From a checkpoint of a small encoder-decoder audio transcriber.
Model: 26.5M parameters, encoder norm layernorm, encoder activation gelu, encoder moe top_k, encoder width 160, decoder layers 6, decoder norm layernorm, decoder activation swiglu.
Training: muon at rate 0.0054, 3300 steps, batches of 64.
Rows from block 4 of the audio encoder, named by matrix and row number. Rows with one number belong to one neuron. Each number is 128 + 24 x the weight over its row's rms, rounded and kept within 0 to 255. All counts start at 0. Numbers have three digits each. After the name is the row's rms in percent of the matrix's.
# fc1: second MLP up (encoder.blocks.4.mlp.fc1.weight, 640x160), inputs 54-80
# fc2: second MLP down (encoder.blocks.4.mlp.fc2.weight, 160x640, transposed), outputs 54-80
fc1.285 109:154157139137162113159146137160095160129154171121114140090169075103112127105143120
fc2.285 113:144134111156101138168132130127165114134056087151124170106098164131158106136124099
fc1.286 105:124129133133141154119126109116135123153102137124132132173104121093119143122177140
fc2.286 119:148120138138073085093133138130113121090158132127171102130153142155136094159166121
fc1.287 091:145163126116119126115148137120162166091154155147176143070150140107144170120131105
fc2.287 096:128125124119105106102106100124118138137073157121148172156158136128108078125137136
fc1.288 096:137137133134118100134157138108126148138090093125103076084126141137169151136124151
fc2.288 092:176146116081154153139107112164140120164136129130153075147176122078135148100112087
fc1.289 057:115106142136148093103136163088099145114065137145145137110134153120102130133103161
fc2.289 062:154110122131108137139118106165116155153133116078096137125079093159148129130130093
fc1.290 083:100147140082153155138141133125088145117131162108137104100133136170149164151160118
fc2.290 082:126120126164107133136119136125125146156182113165127155155126117111104101123129124
fc1.291 093:098112101136134134139109111182099138114148183133148111128131154126115109103160119
fc2.291 109:152109108090141132089160140116164126144134151100148126128147130122149176149153147
fc1.292 117:147110148132104176122144091144122144129130131163121190104097161078118152142078130
fc2.292 102:119162128136131094137173131113151159104156128142149131093110120138140100156190150
fc1.293 086:164162148106143120156134114122115148114130078154137117106075071122112179080112081
fc2.293 099:108089150147123110104100119147154136120127143129120112136145092133183144148129141
fc1.294 060:156123059152154142112094108158140132145172104142083116114134152122152150154179164
fc2.294 056:117143112114129138126091074118114201103135103145132116145140101112146111118130118
fc1.295 081:110172095126146086176134138125132134126117138103157129125136174116122085132144100
fc2.295 081:082122161089152141124118125150115139129136148155150126125101156118118118085085112
fc1.296 090:119125131149095124109099115098117157174138131098174111103101114145104092177147118
fc2.296 082:117108136124118062122162141144152137156114148101102131120116088111140117148125163
fc1.297 071:099177118135122136139139162152126144136129121133140174086162123138091102121121127
fc2.297 071:141130132160148134122147134142155126128117142079136158138125101128113122120111115
fc1.298 100:142142148090138115149121157099128107150136132128108119142143142146133164110091101
fc2.298 105:182134102123107106144086157131110145136138125157189123124109194130108141144136100
fc1.299 078:108132136113085139125105103116125123169150155131152137104077189068113133129091155
fc2.299 088:142147125148173131083143122108147124156155159134134146122154134163100135154110143
fc1.300 113:135071146123152115113136131135116164104154118114100149131169119127143149119156115
fc2.300 111:106181121126103135148169150157137113120122144158125093142116156082088135133125107
fc1.301 097:111104147116128112152085137120133150117130132171111085107139077134144159122088135
fc2.301 114:111112138099115157094131136091131169144110109148138157132125142150097153156115124
fc1.302 083:123130107167080100110113152140175122157144107172105139152128153129153116113112077
fc2.302 090:098124150128142162131152071115131156073125127155140133101147154104127095126179125
fc1.303 068:113089128145130135155131046124117128142122132161109111116143140087122151163143142
fc2.303 073:104137160136111139127157134128136114108097102131134097120140127136121135137152150
fc1.304 117:139132154128124155159138113135130095175102110127116145152155124113116136119106081
fc2.304 112:125074113131117116125115094157148135121100138156166097081106144174167072138114113
fc1.305 096:147127098074126141143146149136103115139148119113130135162109101131124138140139034
fc2.305 100:134127114164151130143136135133119102100164113143144110107105188120139135122086130
fc1.306 121:127145109110136081127138173125103166119077123122144130123139135112116148131155133
fc2.306 124:084111134130151153115122128143183103104116151137156124122122104155102090147110138
fc1.307 097:122155062128103127164151129168096073104127119163101148125108123105131139145117110
fc2.307 098:135127139108149136095111124156154108109154165079080129100146145125134141140150104
fc1.308 096:129134090126146123105109112157129146133114104150146143152134171096135159106090131
fc2.308 085:150122155140091199121119132132176145147081158164163123102123124095109150148121157
fc1.309 092:145140098118104146147163166175133135125159156147183164142145136179123119136155111
fc2.309 098:132154151138169112078115104111140166129131119124135100122115141112134075106152124
fc1.310 116:136123091132147120079117140140127160152069091092114130091141158110168140123144135
fc2.310 119:150165145141077088146095087082145116138133168129122122089144148147107096134113087
fc1.311 099:128102072131130165094140120180098115129153135106142111113101145131129141152145129
fc2.311 109:158129118090120119108106122101123130135110136128154169116167175129120159132137179
fc1.312 099:136137145149123112124110100150114158132124145164146144093103110134115172113075161
fc2.312 102:122150154153142153133135078089123127153086130119154119133126137134118093138118146
fc1.313 128:122129105127125152130145137144133137130171147108108139143110109153092120117098149
fc2.313 105:131086131104108143136133070102124160098141115140156161153128097101124154169129151
fc1.314 043:150131164131097073134150146078152137150131112133087139131124153102067127114126098
fc2.314 044:104159129114143155119160092168176156092115146112086099117126144121111159160118167
fc1.315 086:156155086156136131134105095170092130079156163150103166109137109107148171117125145
fc2.315 081:111133160117095139097103137128096135164128145125151129127121199180128111143141131
fc1.316 116:089127125097152080134134155136148141157136143097126170117156144147128095149091128
fc2.316 111:128150171134151129074136147128130110104178125156144138133113142104135141125124126
fc1.317 112:143120159131131142115168116148097139148106068134103124075138191148139154115097203
fc2.317 102:088114116131154184143138119129097158146134127163112158148104109136140139114173135
fc1.318 095:108171152153164161137113112142133170150132151106112108089154144139171163102136117
fc2.318 099:150131113071118123152143095126142137142149139191112072116151133147108101164116108
fc1.319 117:137100146194108104141120130139161134159147134139156142129140140142096104107110085
fc2.319 114:125110149119144129111108117091183152113119101143072126110149094143130150090120147
fc1.320 053:095150124114145156088133175145126130133115154138119165129099129164106150139133127
fc2.320 046:107143150198142181145111123158132113122128139100098145143128092130108151152132109
fc1.321 114:141103120163100082154152134133169110125175121114121119163167119135164090132093148
fc2.321 135:132093134107178165108132101094116092175145111158125156133124150120097086107111118
fc1.322 065:146097134150112142123100126079102106104135140176128122137160133156134108083156161
fc2.322 061:164158113099145095134159142159149158149153125061098105153118068163127120114118138
fc1.323 095:138153125122124123137126147091084104139082110117140128094149171122146161112122100
fc2.323 076:131100112169175130071100146161160150124153091138129135145116081152146085168180105
fc1.324 104:113143135138137090182093121122113153137113102141141147084070118138128166136126155
fc2.324 111:135137133145085169148166118125127121138109103106115124182104102112111155120111114
fc1.325 076:146103157124125114121139155104151103110160062104130119160138105159117142170154122
fc2.325 077:130137120103175148140150043125148130155160185128156134079155148113137124100061121
fc1.326 105:145110089140085117139170122161123162119132141159115090127099116122096120133171082
fc2.326 100:147109128130120150139093125161160141111126107144104116161148121109124099135129138
fc1.327 113:146119094106126127129132140110106119107113137108133096089134145117126074141149126
fc2.327 100:131138111136095116137158143165128134113133127118157145134144156109124111107098139
fc1.328 122:151134092096132184121104097113115105193114114169097146079138127122149111129109202
fc2.328 125:157131111104136156093153101136114107152135103151116119095117144107138097169134128
fc1.329 102:089126134146162144166155082123139132117097098127142097102150148112113116128114094
fc2.329 099:131142116142161143136168133094120145127168163111132121149123173105165074083096120
fc1.330 110:117135154141121128128111163089138135118142148150158124135125118191128167151172114
fc2.330 105:156124135103138173137090092171163149132135112106124110119151097137099103118131179
fc1.331 128:103112091124097174112157169100117134149114119137121145082138115108079127145132123
fc2.331 131:094149114120174148075105144146132146121151093149108125098127148110146160146144171
fc1.332 112:156124139132162111121173140146112101118096092141110114091132116095135152166138160
fc2.332 141:142120098124139154109113145078138102127109100201112125154125172157111101099152164
fc1.333 069:140106108116101134111155113134115132151096158146126134165155099124099138084152168
fc2.333 064:115140134122130110146107125082126128101072118114129123135120132124102094124136125
fc1.334 044:122113123138142132099116120156083155149135140179149092102126134129166117118113106
fc2.334 037:147125149103149172142159130139166103120135133097172133149136146111135102156101150
fc1.335 136:122095131104160124081145089130142136108136122146131138150112121117113126105112133
fc2.335 132:130119136106159132088160125144104129087178126110143136105135122050141113147088119
fc1.336 139:155113111115144114179107073140153141121152112133147095109143130111138103161134140
fc2.336 132:088122174117155103092150157125110125155141130125152135100128145132129151154123177
fc1.337 088:075105092139145148134126110134144130164139181146168135137161099097101157127125129
fc2.337 101:156068156082125132106136110086102148116108126118134105126104150133165108109105121
fc1.338 130:113118086116119126146162103101138112104149080151145122172110149116137110125120138
fc2.338 135:121095136136114111142138162136134121161113125169137093125161170114160135160129140
fc1.339 126:156125098117113120152122142142082155137123156076147146129158106131130104124138107
fc2.339 114:163174104111110106128153123120119124113102094113150119164110133111166166142093141
fc1.340 139:118125129159119140083148120121158103092146122126203153076085164155115109132120184
fc2.340 132:123161112134108103117119128132095108129090129145113112142170160136153130105064098
fc1.341 115:073151118141119150133129138141137083118115126190079125091123139106103100120134127
fc2.341 123:194145119125128108123160151103155116151103131115120108100134125130123130141140141
fc1.342 051:084148117083090171127098157148108166164129136146147133119140120136129162097138148
fc2.342 048:160119143145121159064163077140111171163162114115082113166153081135170094127155096
fc1.343 139:141124171096106123101084125083109112107166119130145110129125090114149120095144168
fc2.343 140:106131094141167109119165104145097114147159121132140146112155219116130135121106105
fc1.344 101:161105102142116111125127123097170097124169095109121137101136129139148176105177178
fc2.344 099:119141115151136147148146127139140124082146163126127132104119107111120108133108085
fc1.345 121:115187142096098097157123141144076155129144129139139119098114128126148189151197148
fc2.345 105:105130123145175125117089123055149133150116106107165132142130118131125140122160129
fc1.346 089:117110135126159131130133155090162138130094124130160101143123129114117154096187109
fc2.346 081:131139100148166158145115122108131186090145124158136065121157181088131122158171080
fc1.347 065:160147107153171127125108118118116104136166150129119153129155136125123126127123116
fc2.347 053:200110171114155099102091123152134116124141161103143107136136113120115113087159097
fc1.348 075:130151120114155155122146123109092135165180130147150155139074113113131150118109129
fc2.348 076:130103158116129119134091127165157173109102128144111163111085146160157112133142130
fc1.349 090:135120073141120155121121149124151147163131054111110156105115156133146078117152150
fc2.349 102:122154175127108106133125130132101157140147166130140116138151133109120125152086122
fc1.350 116:087140164111120151132150120133107144136128109105184083133115099129136141129133146
fc2.350 110:118126143106100124157132121112152142156140155145103130109102102126143137115147113
fc1.351 125:144121130163155086114081112134093093130107138146134119147075171125148095110130112
fc2.351 120:123132095103082161126122147118147159121102091166163126152142146143100138091135076
fc1.352 088:149173093098113139130125105104116141119116134107137120116159111117135118115089092
fc2.352 081:135118108147128134107138156118132147110128140155126166149094103111144180134064121
fc1.353 120:126145108136106113139147139112124134128125132128104092111130131119107147121150101
fc2.353 125:119136117093159186121125172159118168101127165154138121092139124134147107093146156
fc1.354 099:117093121140133163156121136151139142133127136130120150109130107117096082110125127
fc2.354 101:113152121146120114167098103136141078100131109123108107163126109134124141118116142
fc1.355 119:143112136104160115097072132126110104119114148114125153172077108113102117133159127
fc2.355 118:107159174162097132121150121146112150132150137122159138107115110149076108128119128
fc1.356 084:143116152128145165091106093091144129164093116116139110094134088097132117133136105
fc2.356 088:135156099130134159115132152147128069106158160126129126101138134166143147079130140
fc1.357 079:142095104142155110116093091104144139127171086132126112113139155092171142141135111
fc2.357 072:152133111133118130137142128125133112118131099127112101136150124161121163144130059
fc1.358 063:130093133104137111130111134142169121102138149154139162122134101122149109164129107
fc2.358 062:116131128102123114125122111105119130159144156122136097162158138155095147160158152
fc1.359 109:110120140141105121125138129123137160120166149121169152150102163188170131138104145
fc2.359 115:084136133133137101139211112127156092143091151115154107130114130107136114145137158
fc1.360 110:116112141121119145057188136112132157109157139130142135167142167124158135118093077
fc2.360 118:128136104126119180120136088109126126088112117096111150117145095139135134108156122
fc1.361 112:132061108138118130130143130110125160111101164114150068132148093142113116121107136
fc2.361 113:147163095127144121085114089155141119106140130149037117126131149119142118132159168
fc1.362 118:133090087140102113122146122156173123124167114103094145110163153141141103123112111
fc2.362 114:130128103141134113121123152095114144132137134134127151152119105144100118117126060
fc1.363 098:127110127103170141149129136113129146152146160154102084101134098101134185096106120
fc2.363 114:110100121141101141100161102073149108106124125100152168120143145122148100137126136
fc1.364 094:138122124143117145107139133132107140151070151156154128146122103127091152148082136
fc2.364 098:173122122118102148127121139086115144087157142123089156110103137104131107098153119
fc1.365 126:172107135144129166091122157144071106128134159104141148111114124123156096156104133
fc2.365 122:134106123134142100145116131144138125143096154114134113109141142130095106111099118
fc1.366 089:115151138129129103144125160147146132138144134121106114150114168141148150111148166
fc2.366 101:105084122169182165101081130132180117132104169162114136148145100104112102123100114
fc1.367 112:137127149189118124121112074153128112131114111053187173133102117081144146143090136
fc2.367 129:146158117123111123172179154093107131119125153139114105079139115137159115125149169
fc1.368 076:127126132116119160128141148154107104142146116118107161121157128130131130166084144
fc2.368 063:119135122129127131117069104159103152136122135153143123052129106146128151158159144
fc1.369 130:125141145121127140125161130140145132146135155121113127153130168087075099134142088
fc2.369 132:119122092149095120145120157161142155096105110126136118096147126140111130107182091
fc1.370 072:160116142071099124124121134129118151121138126167145100158159165111141105135167137
fc2.370 064:131176147170148116155170098121146138161113107101097122142145127166160126130097178
fc1.371 078:132160171108133140103119134136140134114146122097169109109126150108103176116205158
fc2.371 072:152133135130120172132128133136140069163125079152120166152105114119104109122152119
fc1.372 098:114134125100117119121137128145123138136107108119140083088153138133128143132139156
fc2.372 105:106107120155128130143123122104105120109145135111154134167144100120129065119157121
fc1.373 133:131154163114091138115118156161110144144103094149119123130120115117115108096137070
fc2.373 134:117130126182125114107128142112130156152122117123134166094128137147125142124150161
fc1.374 100:128146122122125106095139114168100077153161116134109131151120148107158115113112100
fc2.374 107:132122084121121135118082180100118135098131103100103135114150101134100129124085091
fc1.375 091:119146146110119137109135099149113151095103120129140164131071141167131114157153065
fc2.375 094:122154087114143132191136145124160159150143140121088110121127122093126111131189119
fc1.376 071:128100107104103152127133167142144102118127111119116106110133107137139134145091119
fc2.376 074:146137132096112131103128142143107118066090123155134128105100183132114100136134119
fc1.377 095:117090144128122135145146133097106153161135066121118139126143125141135121161095117
fc2.377 100:135118135099104124157153110103117095079140166111158155127106160125103105130193131
fc1.378 127:073146142144119116138145154132132104144171143116124108158143158093139111139144160
fc2.378 124:093161093116164119090182144109103125117114144123155139127104127134087108140098146
fc1.379 119:096143097083127083145106126092141190127144088118136122125158097136097137162144140
fc2.379 114:102125134177137156145100146111142120121115099183109115141070141159127104128072145
fc1.380 075:152088139114102109136156137124126161102135080144134091121170172131125114140119125
fc2.380 076:135124082153147117126137171152158034151138149125147115121170134143144078107136071
fc1.381 107:158132122126101204114160138087120095125135163122131098106113131136123089122140119
fc2.381 111:107137095117155109123121134154121175108102100110162115111096136119098080133149120
fc1.382 131:118132126132135121129121123115087112106081135090157110082090136108166120172134116
fc2.382 127:098088103137119161089109115138165107086118121108070159161121082105128123131139132
fc1.383 109:120107137180128122141130119136144102151086109158100118126133170105137180115117117
fc2.383 108:107168148143146099174094110096094145176102123101095132073149120113150152175093099
fc1.384 087:167143097159113118145127159114105157090143155134142115143148179140128126198099133
fc2.384 080:116167151126167137133126132097056113172120087161131160141172124095141144135137132
fc1.385 112:096115091094149147139167122142113123097108137127142138147116156152131157102158130
fc2.385 111:085142134162142131125131143123125126180121091138121150084127130120110065124143116
fc1.386 101:104138134163117105127153122096156125093105122169157103149168106131132113115155126
fc2.386 101:127117144097130134124113088147103149141131112171150172110101128130099162102139109
fc1.387 082:135115135101154140141105108078109098112126146124110120146141073103096181133152122
fc2.387 086:134130140160093145137137122155116160119137116105152097083126153104117122143103157
fc1.388 137:138164143136160139123156118081112137133119133136143125147140113142136105151117122
fc2.388 123:099122126121123084114118154152101150123129156113115079097140161093134122127167122
fc1.389 110:173135093139112135135093114082130122117131118141138122083113129090120090124132134
fc2.389 108:104108153158116138188103123160183108125130100102132107168134131083154144150099147
fc1.390 082:113092147092160102162137138079138134097132146107125112091192168165108126090168140
fc2.390 087:108105108108119103144123125142106134091137135092067136152157091148156157153139119
fc1.391 093:135121132142143117128133105090080096115174166132111121149144134141131132137096109
fc2.391 088:130160059097157110133167131130132123103093128133132135149140130104154154152146129
fc1.392 093:148141128110130148108073161177138079098122123114134121118132118111162144146164133
fc2.392 093:112127136126104122150102127072101187128138148132127105128143047145118145126141173
fc1.393 079:110126129152128140131127167134104123151144161108156098126156141161139120082152132
fc2.393 085:135164136130123142096160106140136097139133119145129159120124140088143101136101116
fc1.394 127:115166115141141155152145165155117132110129102139124118109153136145134126106119133
fc2.394 131:151120150148107110115160148132164147163127094108152110135102141141159088143056129
fc1.395 086:146109151122126161106145168113144129143123141153117168130129083137126131140135109
fc2.395 098:139121117120135122167109114128141095138138122113170127150141109111127128113121153
fc1.396 100:088115137111106150149138103092153187118144122125113118105093127135120140147098105
fc2.396 100:111187097078142165143139159158116103128096117150107152129117123161130097101169118
fc1.397 099:156121136140098172091158146142141132124121121136141135136148131123133167139119166
fc2.397 100:161146115083102103117109174101109147102135124102136102090132119160146111154151129
fc1.398 133:097117127140124131185123126103174122079108154131168115152067123113144168107110115
fc2.398 138:076109085103127143152119152130130122137133129130130126154166093122162121139169165
fc1.399 083:125090165159113155144100137121132110168088160128144132122109088123108127190119123
fc2.399 087:099193090095132101138115107149119163088146085120110155115152130096109144119163148
fc1.400 102:116152105141134142118154138150142118099103106129109166118155131131145127122109124
fc2.400 107:172082182167108185129143101133146127154133117094146130119115129106105161141149112
fc1.401 096:144106135095089112109126127110121131126117133154135108133126107126078142116169121
fc2.401 113:136153153149130139109124152152181118145145134114154124087162111146094127151139156
fc1.402 092:154146103137098142125108145133130110106146128134068134158174123137102142123081116
fc2.402 092:121112133138132129099128103130158145091127199122163081111128128133111127142096124
fc1.403 059:137116117142113140109112144172125128139128080118104120118139123116157092158127142
fc2.403 052:143143135062169166116127114135125137167126105118093135156130116143085099124148102
fc1.404 083:112166138147118155162123178125116109141130100141126136139153142150165146141125118
fc2.404 080:071094101098146109126143129113136152086109129147082143131106098167109128101119132
fc1.405 063:084105111129121078127132117123151122135130125137131138129123146110147119169165109
fc2.405 059:152120171122146128149146058140099166148159108142143153132122092159133112095094101
fc1.406 053:168115155109127112091185165148083098169118104125136121108125122134089171164149127
fc2.406 044:128105102157137123105088124119146156142096127091135185128193158113153127138148132
fc1.407 116:123141168115139145169135138149147132138160085113115101152144117109117132154085094
fc2.407 109:136126148087117149174137121108139084108126119123123135084145182105140097089107123
fc1.408 091:155089138138166086104067142138120116102167113138127111103131130113122168116143181
fc2.408 101:082165126095135123083112148091141110158072130080140123138156160148145131159113093
fc1.409 104:110143087137133107166179130146144091123091136135143141126092151141096152120159120
fc2.409 098:107136145143148167159190113144092126091137146154116104124134162137139102127104149
fc1.410 113:140092131147105155120103135143102139136106133160184157122108147130146174112141111
fc2.410 108:122117122102114088128130129118171089135140160091152120111153149135149109136108160
fc1.411 111:126133104117111135101108124109119100109139186174136177151115108122153172155113120
fc2.411 121:082118120146105180094095121176120106148102062138109104081163130112176145121164142
fc1.412 084:147152119132082105133151130120112160068146154119141183116107134121123129151146130
fc2.412 080:145100090109138106099172118112139142134109145137125134113145152086105114129143123
fc1.413 093:168142109099143163113138115130144143083148085135107137109141124145112119126109138
fc2.413 099:140128131147160144147131188146119129135175129118070149119129144184123140149150143
fc1.414 056:162112108132112130163096161159151168136108151156108143119078117126133109105122079
fc2.414 054:107108153171137103134110109137145175168113150099102157164175104147112148118138117
fc1.415 115:120118102123118138143112147117107189145137097144087095130171130139106105097158122
fc2.415 117:107090127170137127164136150130133081126134113147132105148075186130162148174110146
fc1.416 102:099102147091151145131100119159098138091122109168165137139146102104181135141154110
fc2.416 098:137136132126098122141148154146126121099114111122103111146147132121125151082102163
fc1.417 084:146107143123142141170101141123118118140096100150101160122147138139132128086128152
fc2.417 075:123103093111130126109081141089144180116127117118144144143147073089109122158109120
fc1.418 070:124110179139158116167167143072108140145131118132108091108142124108158155073116090
fc2.418 073:131117101142108148100106151159180128100101090149131143131156177168117108111115181
fc1.419 126:107126111152074107139103131136139126111134120145154134097161150153096163141082140
fc2.419 126:130112182132138151103133093138159120116112123085150113193145126108140162096133101
fc1.420 119:148130124160116142165113166098136118126139128134173097102144135121091179127148106
fc2.420 129:136103100127137081128148121119138148179154149149137132149125103149104087108095108
fc1.421 060:118116123164143107088116160084126121136150136166130123122141149130108137148103062
fc2.421 057:113122136098126145153134140119195126127127156156092099128094077092143098159156106
fc1.422 051:127109168115157155099164163127130167127158110139111156156129079166148180094143072
fc2.422 053:138132107166165171118105147136116135139097146140094151127151120142169123128108120
fc1.423 053:079101097108134096139122112134124129095164126208129147124135119128109137144114116
fc2.423 049:084130114117132097140171144141169148106092151118094183076139136164160148128082153
fc1.424 073:161137146158098120097139142143137106156103159158148093102128147176172193114143132
fc2.424 071:148149086134146187147124127152142122107152091111135135167140124128135116144112144
fc1.425 119:132165150098137120144149135143106093079139139128104175136157144105129110103202097
fc2.425 108:087134180111140121107182093089099114097136118128101137170120152125095132093143139
fc1.426 100:113135136163170117166091090158103134135140119148168119097135148104125113119115150
fc2.426 106:117089104137119125125132135118178171100153197120115119145110151134105116127098131
fc1.427 071:153098108078134125098130180128144118139144105120148150112152112127133196114107102
fc2.427 066:131131090133086160172112116100133114130093123123118145128084130188095144135133114
fc1.428 122:136102109120133144148147147180098117134119127108080145101162134107118115085127131
fc2.428 102:137118138122159101114121145090118118172144131138090137115166142125117149156176111
fc1.429 096:126108147143125106155109110108111109102159091141137108143176135121117132086127132
fc2.429 096:109105095115129156103161126115123113130136132108135122139137096124114133116144136
fc1.430 081:099155144146139123144109122147089137124123170132095118135106113136103102163063124
fc2.430 085:104144098110089114141103106126107114119117119123137159118156102115112179120177156
fc1.431 055:175153129146110110111169166122108118148148149151202122097125103149158115170144063
fc2.431 045:143135144157125094130217160122157089114104127096128140140120120119153110131078084
fc1.432 086:134142117139150089112097152139155077162137139129142090158115152131140122156120130
fc2.432 093:120116141152124169159122078110152149104143147108117131148119133126089095153110076
fc1.433 068:124106119136141078125142162101122118142177116163129140109143114162160142164134139
fc2.433 066:080165142085126176116087124133163099192132130169176126108114183109147109071113115
fc1.434 097:151141101137117049151134058123121120147130156150121148163131117095121114143144123
fc2.434 098:124074108122127095136122143093156145099141128155144156118128135168120113110147151
fc1.435 084:149129127097162110101189149131128144099097140066134101128170132104122121141150159
fc2.435 085:092089101138116131153094136110159127134091114170093118130135099111149175112099093
fc1.436 098:116133157093100101144105163126134094121125187125143120160149130097109151142126081
fc2.436 093:136130119133126142087149147145123156125094111142098130136102149160147182111158144
fc1.437 128:142142183128118191120139085133077140119149109116148143147127139147099132098117173
fc2.437 123:135130133137112126152128161106143162076181135140150145109146149137139136135160191
fc1.438 110:085126103118114083118124120114125164104124144132101170124182105125138124138098112
fc2.438 108:164145112134138130170120166109115163117166083152109114131099130161140124162131112
fc1.439 103:096107104106146103141132150120124104098117124106149134111113152138157161133103149
fc2.439 111:134099108164151177135092125135145134147148126143084124124128087078150099123110164
fc1.440 048:119175136173111117131155142157078146135136117112092114128136114150157138119100175
fc2.440 040:111163151157119108154125106127083167166120124080116149139176133113174119100092103
fc1.441 109:134145140092189155086131140127125148143132100126155148095104163069124153094107136
fc2.441 117:132151127118099138113169104143118123141125131159132101121115140152133109076106124
fc1.442 135:161087133115139122147118127167141125156095093138119148144118125106121149126104093
fc2.442 135:141106081120114143082121133105087102107126122128108107114145142115141148114176168
fc1.443 125:098112118110158107100131110131155146128110154128124122132137126124122126122136106
fc2.443 113:123147099126134083102091103110079169106117119110114140089140115146160115182157102
fc1.444 049:159127087108099143056111154095186091145106159184147079127136106116147138139150111
fc2.444 046:127126146154114115137114110182131120091114106144106183125140112188130126109109129
fc1.445 095:150080118099097158087154134123134103176103115150155129154116110128114144080128080
fc2.445 093:117136138132118096124129075189167092102154131117095111124176107123167167153148127
fc1.446 106:114105135082136112094124095137113118110105142143148135120131103111108131104102114
fc2.446 099:118092131124135134138144160114100143138113138136169172136099092185141137127170155
fc1.447 121:122111122127133073141124116141149147164134111127162129090126162111119128161124100
fc2.447 109:131139113118150159149125157129167130158102127126164155136088140140118139137120128
fc1.448 093:126105120125110116137131107142122140133118114144114150142087119141095097129143134
fc2.448 105:131177157168149113134134108131134142112159109127110139141119135122091144101133118
fc1.449 067:166079105131113126159133118100158120107100105198126136121111124125111124133169143
fc2.449 060:119105102129118068130118108111121148131107093184166140139091124118114116112095100
fc1.450 089:198107097122087148154131149159106097142092117100141174135158142151112120132102129
fc2.450 092:072110152125104134118168105147161136097158165173108089113116155075138160171125117
fc1.451 125:137114146138117140124099200117085129082110131158118147143195146133130176162181149
fc2.451 131:118160147095068133121146142124164123113142137122151143106125135159133115105119139
fc1.452 051:089128164075139170140098155146120080079132163120139117138101116123144131142176117
fc2.452 042:145153147114117135087139127127144160125091130136115097125136105119145108179129161
fc1.453 050:172122112135099121086146129115115110102118140128099131115152131064096126168130103
fc2.453 042:158135156147088118138154103100161112125086139107185103146147096124121111151139150
fc1.454 085:113098158108119133124116156150135081140154120126136165111148099114129116142141132
fc2.454 087:144122154101149153148068091139131134111134186128106138118147107125143162118124110
fc1.455 102:137189150167140109142127148153127147095117122126098103118100105127111135132171140
fc2.455 100:139115095143127128132120126131129131146143135088114141160108108147113098079139118
fc1.456 113:113111178098171141117168146127100096167088146124121140118168123137097178112116162
fc2.456 114:141118128086086131156122154149154142133180127150124157115135124126139085119126141
fc1.457 133:075156116153102113137124081128133153132108148167174083138160107163136134151068139
fc2.457 137:126099110134172121109143107145083095118127099136152106116111112153177143116122169
fc1.458 110:109169128118130144124096117178108117161111099188156168112109148121117142110145115
fc2.458 105:079102144114112109166115171136128175128124131137171091131134123108103127154092121
fc1.459 124:132135093138133148144108118164139114107119129145096113100108155100158095146146147
fc2.459 126:117117156139152143154134154113147105130148133162159129153128110172103126154106173
fc1.460 084:095136109127135181139116144155126113128146154085143145033118155136131083155126166
fc2.460 076:165115114144178178113132120144094116193116146122130125158157133140144138138143164
fc1.461 064:092133169123156141120154160132100110165103120143124109152176076106146109100163098
fc2.461 057:143159101112088112151168136104176123118147135097153185096149075151094095155134193
fc1.462 065:109129086103165131126172104154132122080125105131127153160116122116097169104121132
fc2.462 068:107132109113128098112092124116097172109153151095139129125106155119119113145143095
fc1.463 133:131133156134168190101130138128153141104159087143131139106138125129147160125111112
fc2.463 129:123114138128125124167130111085098127102151137093118117127066159141109138171158087
fc1.464 092:184115125159164104165123112125107111120148151118087108100132096109112120120149133
fc2.464 083:131126154140123074117118123118184109122089087106128133157143103091166138186141094
fc1.465 131:117100112149114116156106116124110123124087119170145111151112124105143126158143114
fc2.465 129:121141110106131103138103139129132113127118103140122132111164127148066148122100156
fc1.466 107:088079129159099130120144070101062173124145114133144121104103140187116076116143136
fc2.466 109:167119128108150081132098143125114122123109095144128112137137100090104167112112161
fc1.467 080:161108109106135143147144120114137131087166112135111109142148104089145080102135116
fc2.467 069:143146117131147175120150128114178120126148118106079139183120149126103159103132106
fc1.468 093:115076110136132163146139112137092175128093116139133110136116076153059147155137146
fc2.468 091:117108158136080100093165116151125106195131073107116103144136159113128120119177131
fc1.469 116:129128146136118130147119144117104155167131121148105165141136162097128116163120149
fc2.469 116:171119107111120117074123132142142150144120110114149175138118171130083136150135130
fc1.470 068:104107102136138130092074116144103088103127108139145139133122116115068096133162126
fc2.470 063:139109142123109123128126126133128140103157140162118153091150144134128123136137163
fc1.471 102:107122139130146088119170105136142174092147122131143092124116156106147113143095190
fc2.471 098:144152094166116126119104166123107131204121111134100133093140141117125114141150112
fc1.472 060:156094107170115086110128162107115162140130109129172090150158128142164114151148084
fc2.472 058:141161133131117138169119107104128081130130081158115146140125143128119119134157147
fc1.473 082:127118116114152105123082121122167139161129132116150152087175165168121120077166093
fc2.473 083:167161133129131153132140127095117103136123141127134144136114165124131148131092133
fc1.474 108:122124122139146102127184158139103087133125106114126121179138117130120105127113139
fc2.474 105:147107151100111139115103151118178155106138109147110136114116170114112105117099115
fc1.475 060:135114104136137144154183179122119111147089166118107152084155106150134103145123100
fc2.475 062:110149135156119124120118139143144174155117184098091137112114123149081083144138152
fc1.476 117:111145154149131147132103144153149113157102151160173165101078154124127114124081151
fc2.476 120:142139157143104126107184106115080113166119137118121133101102137124131114161131132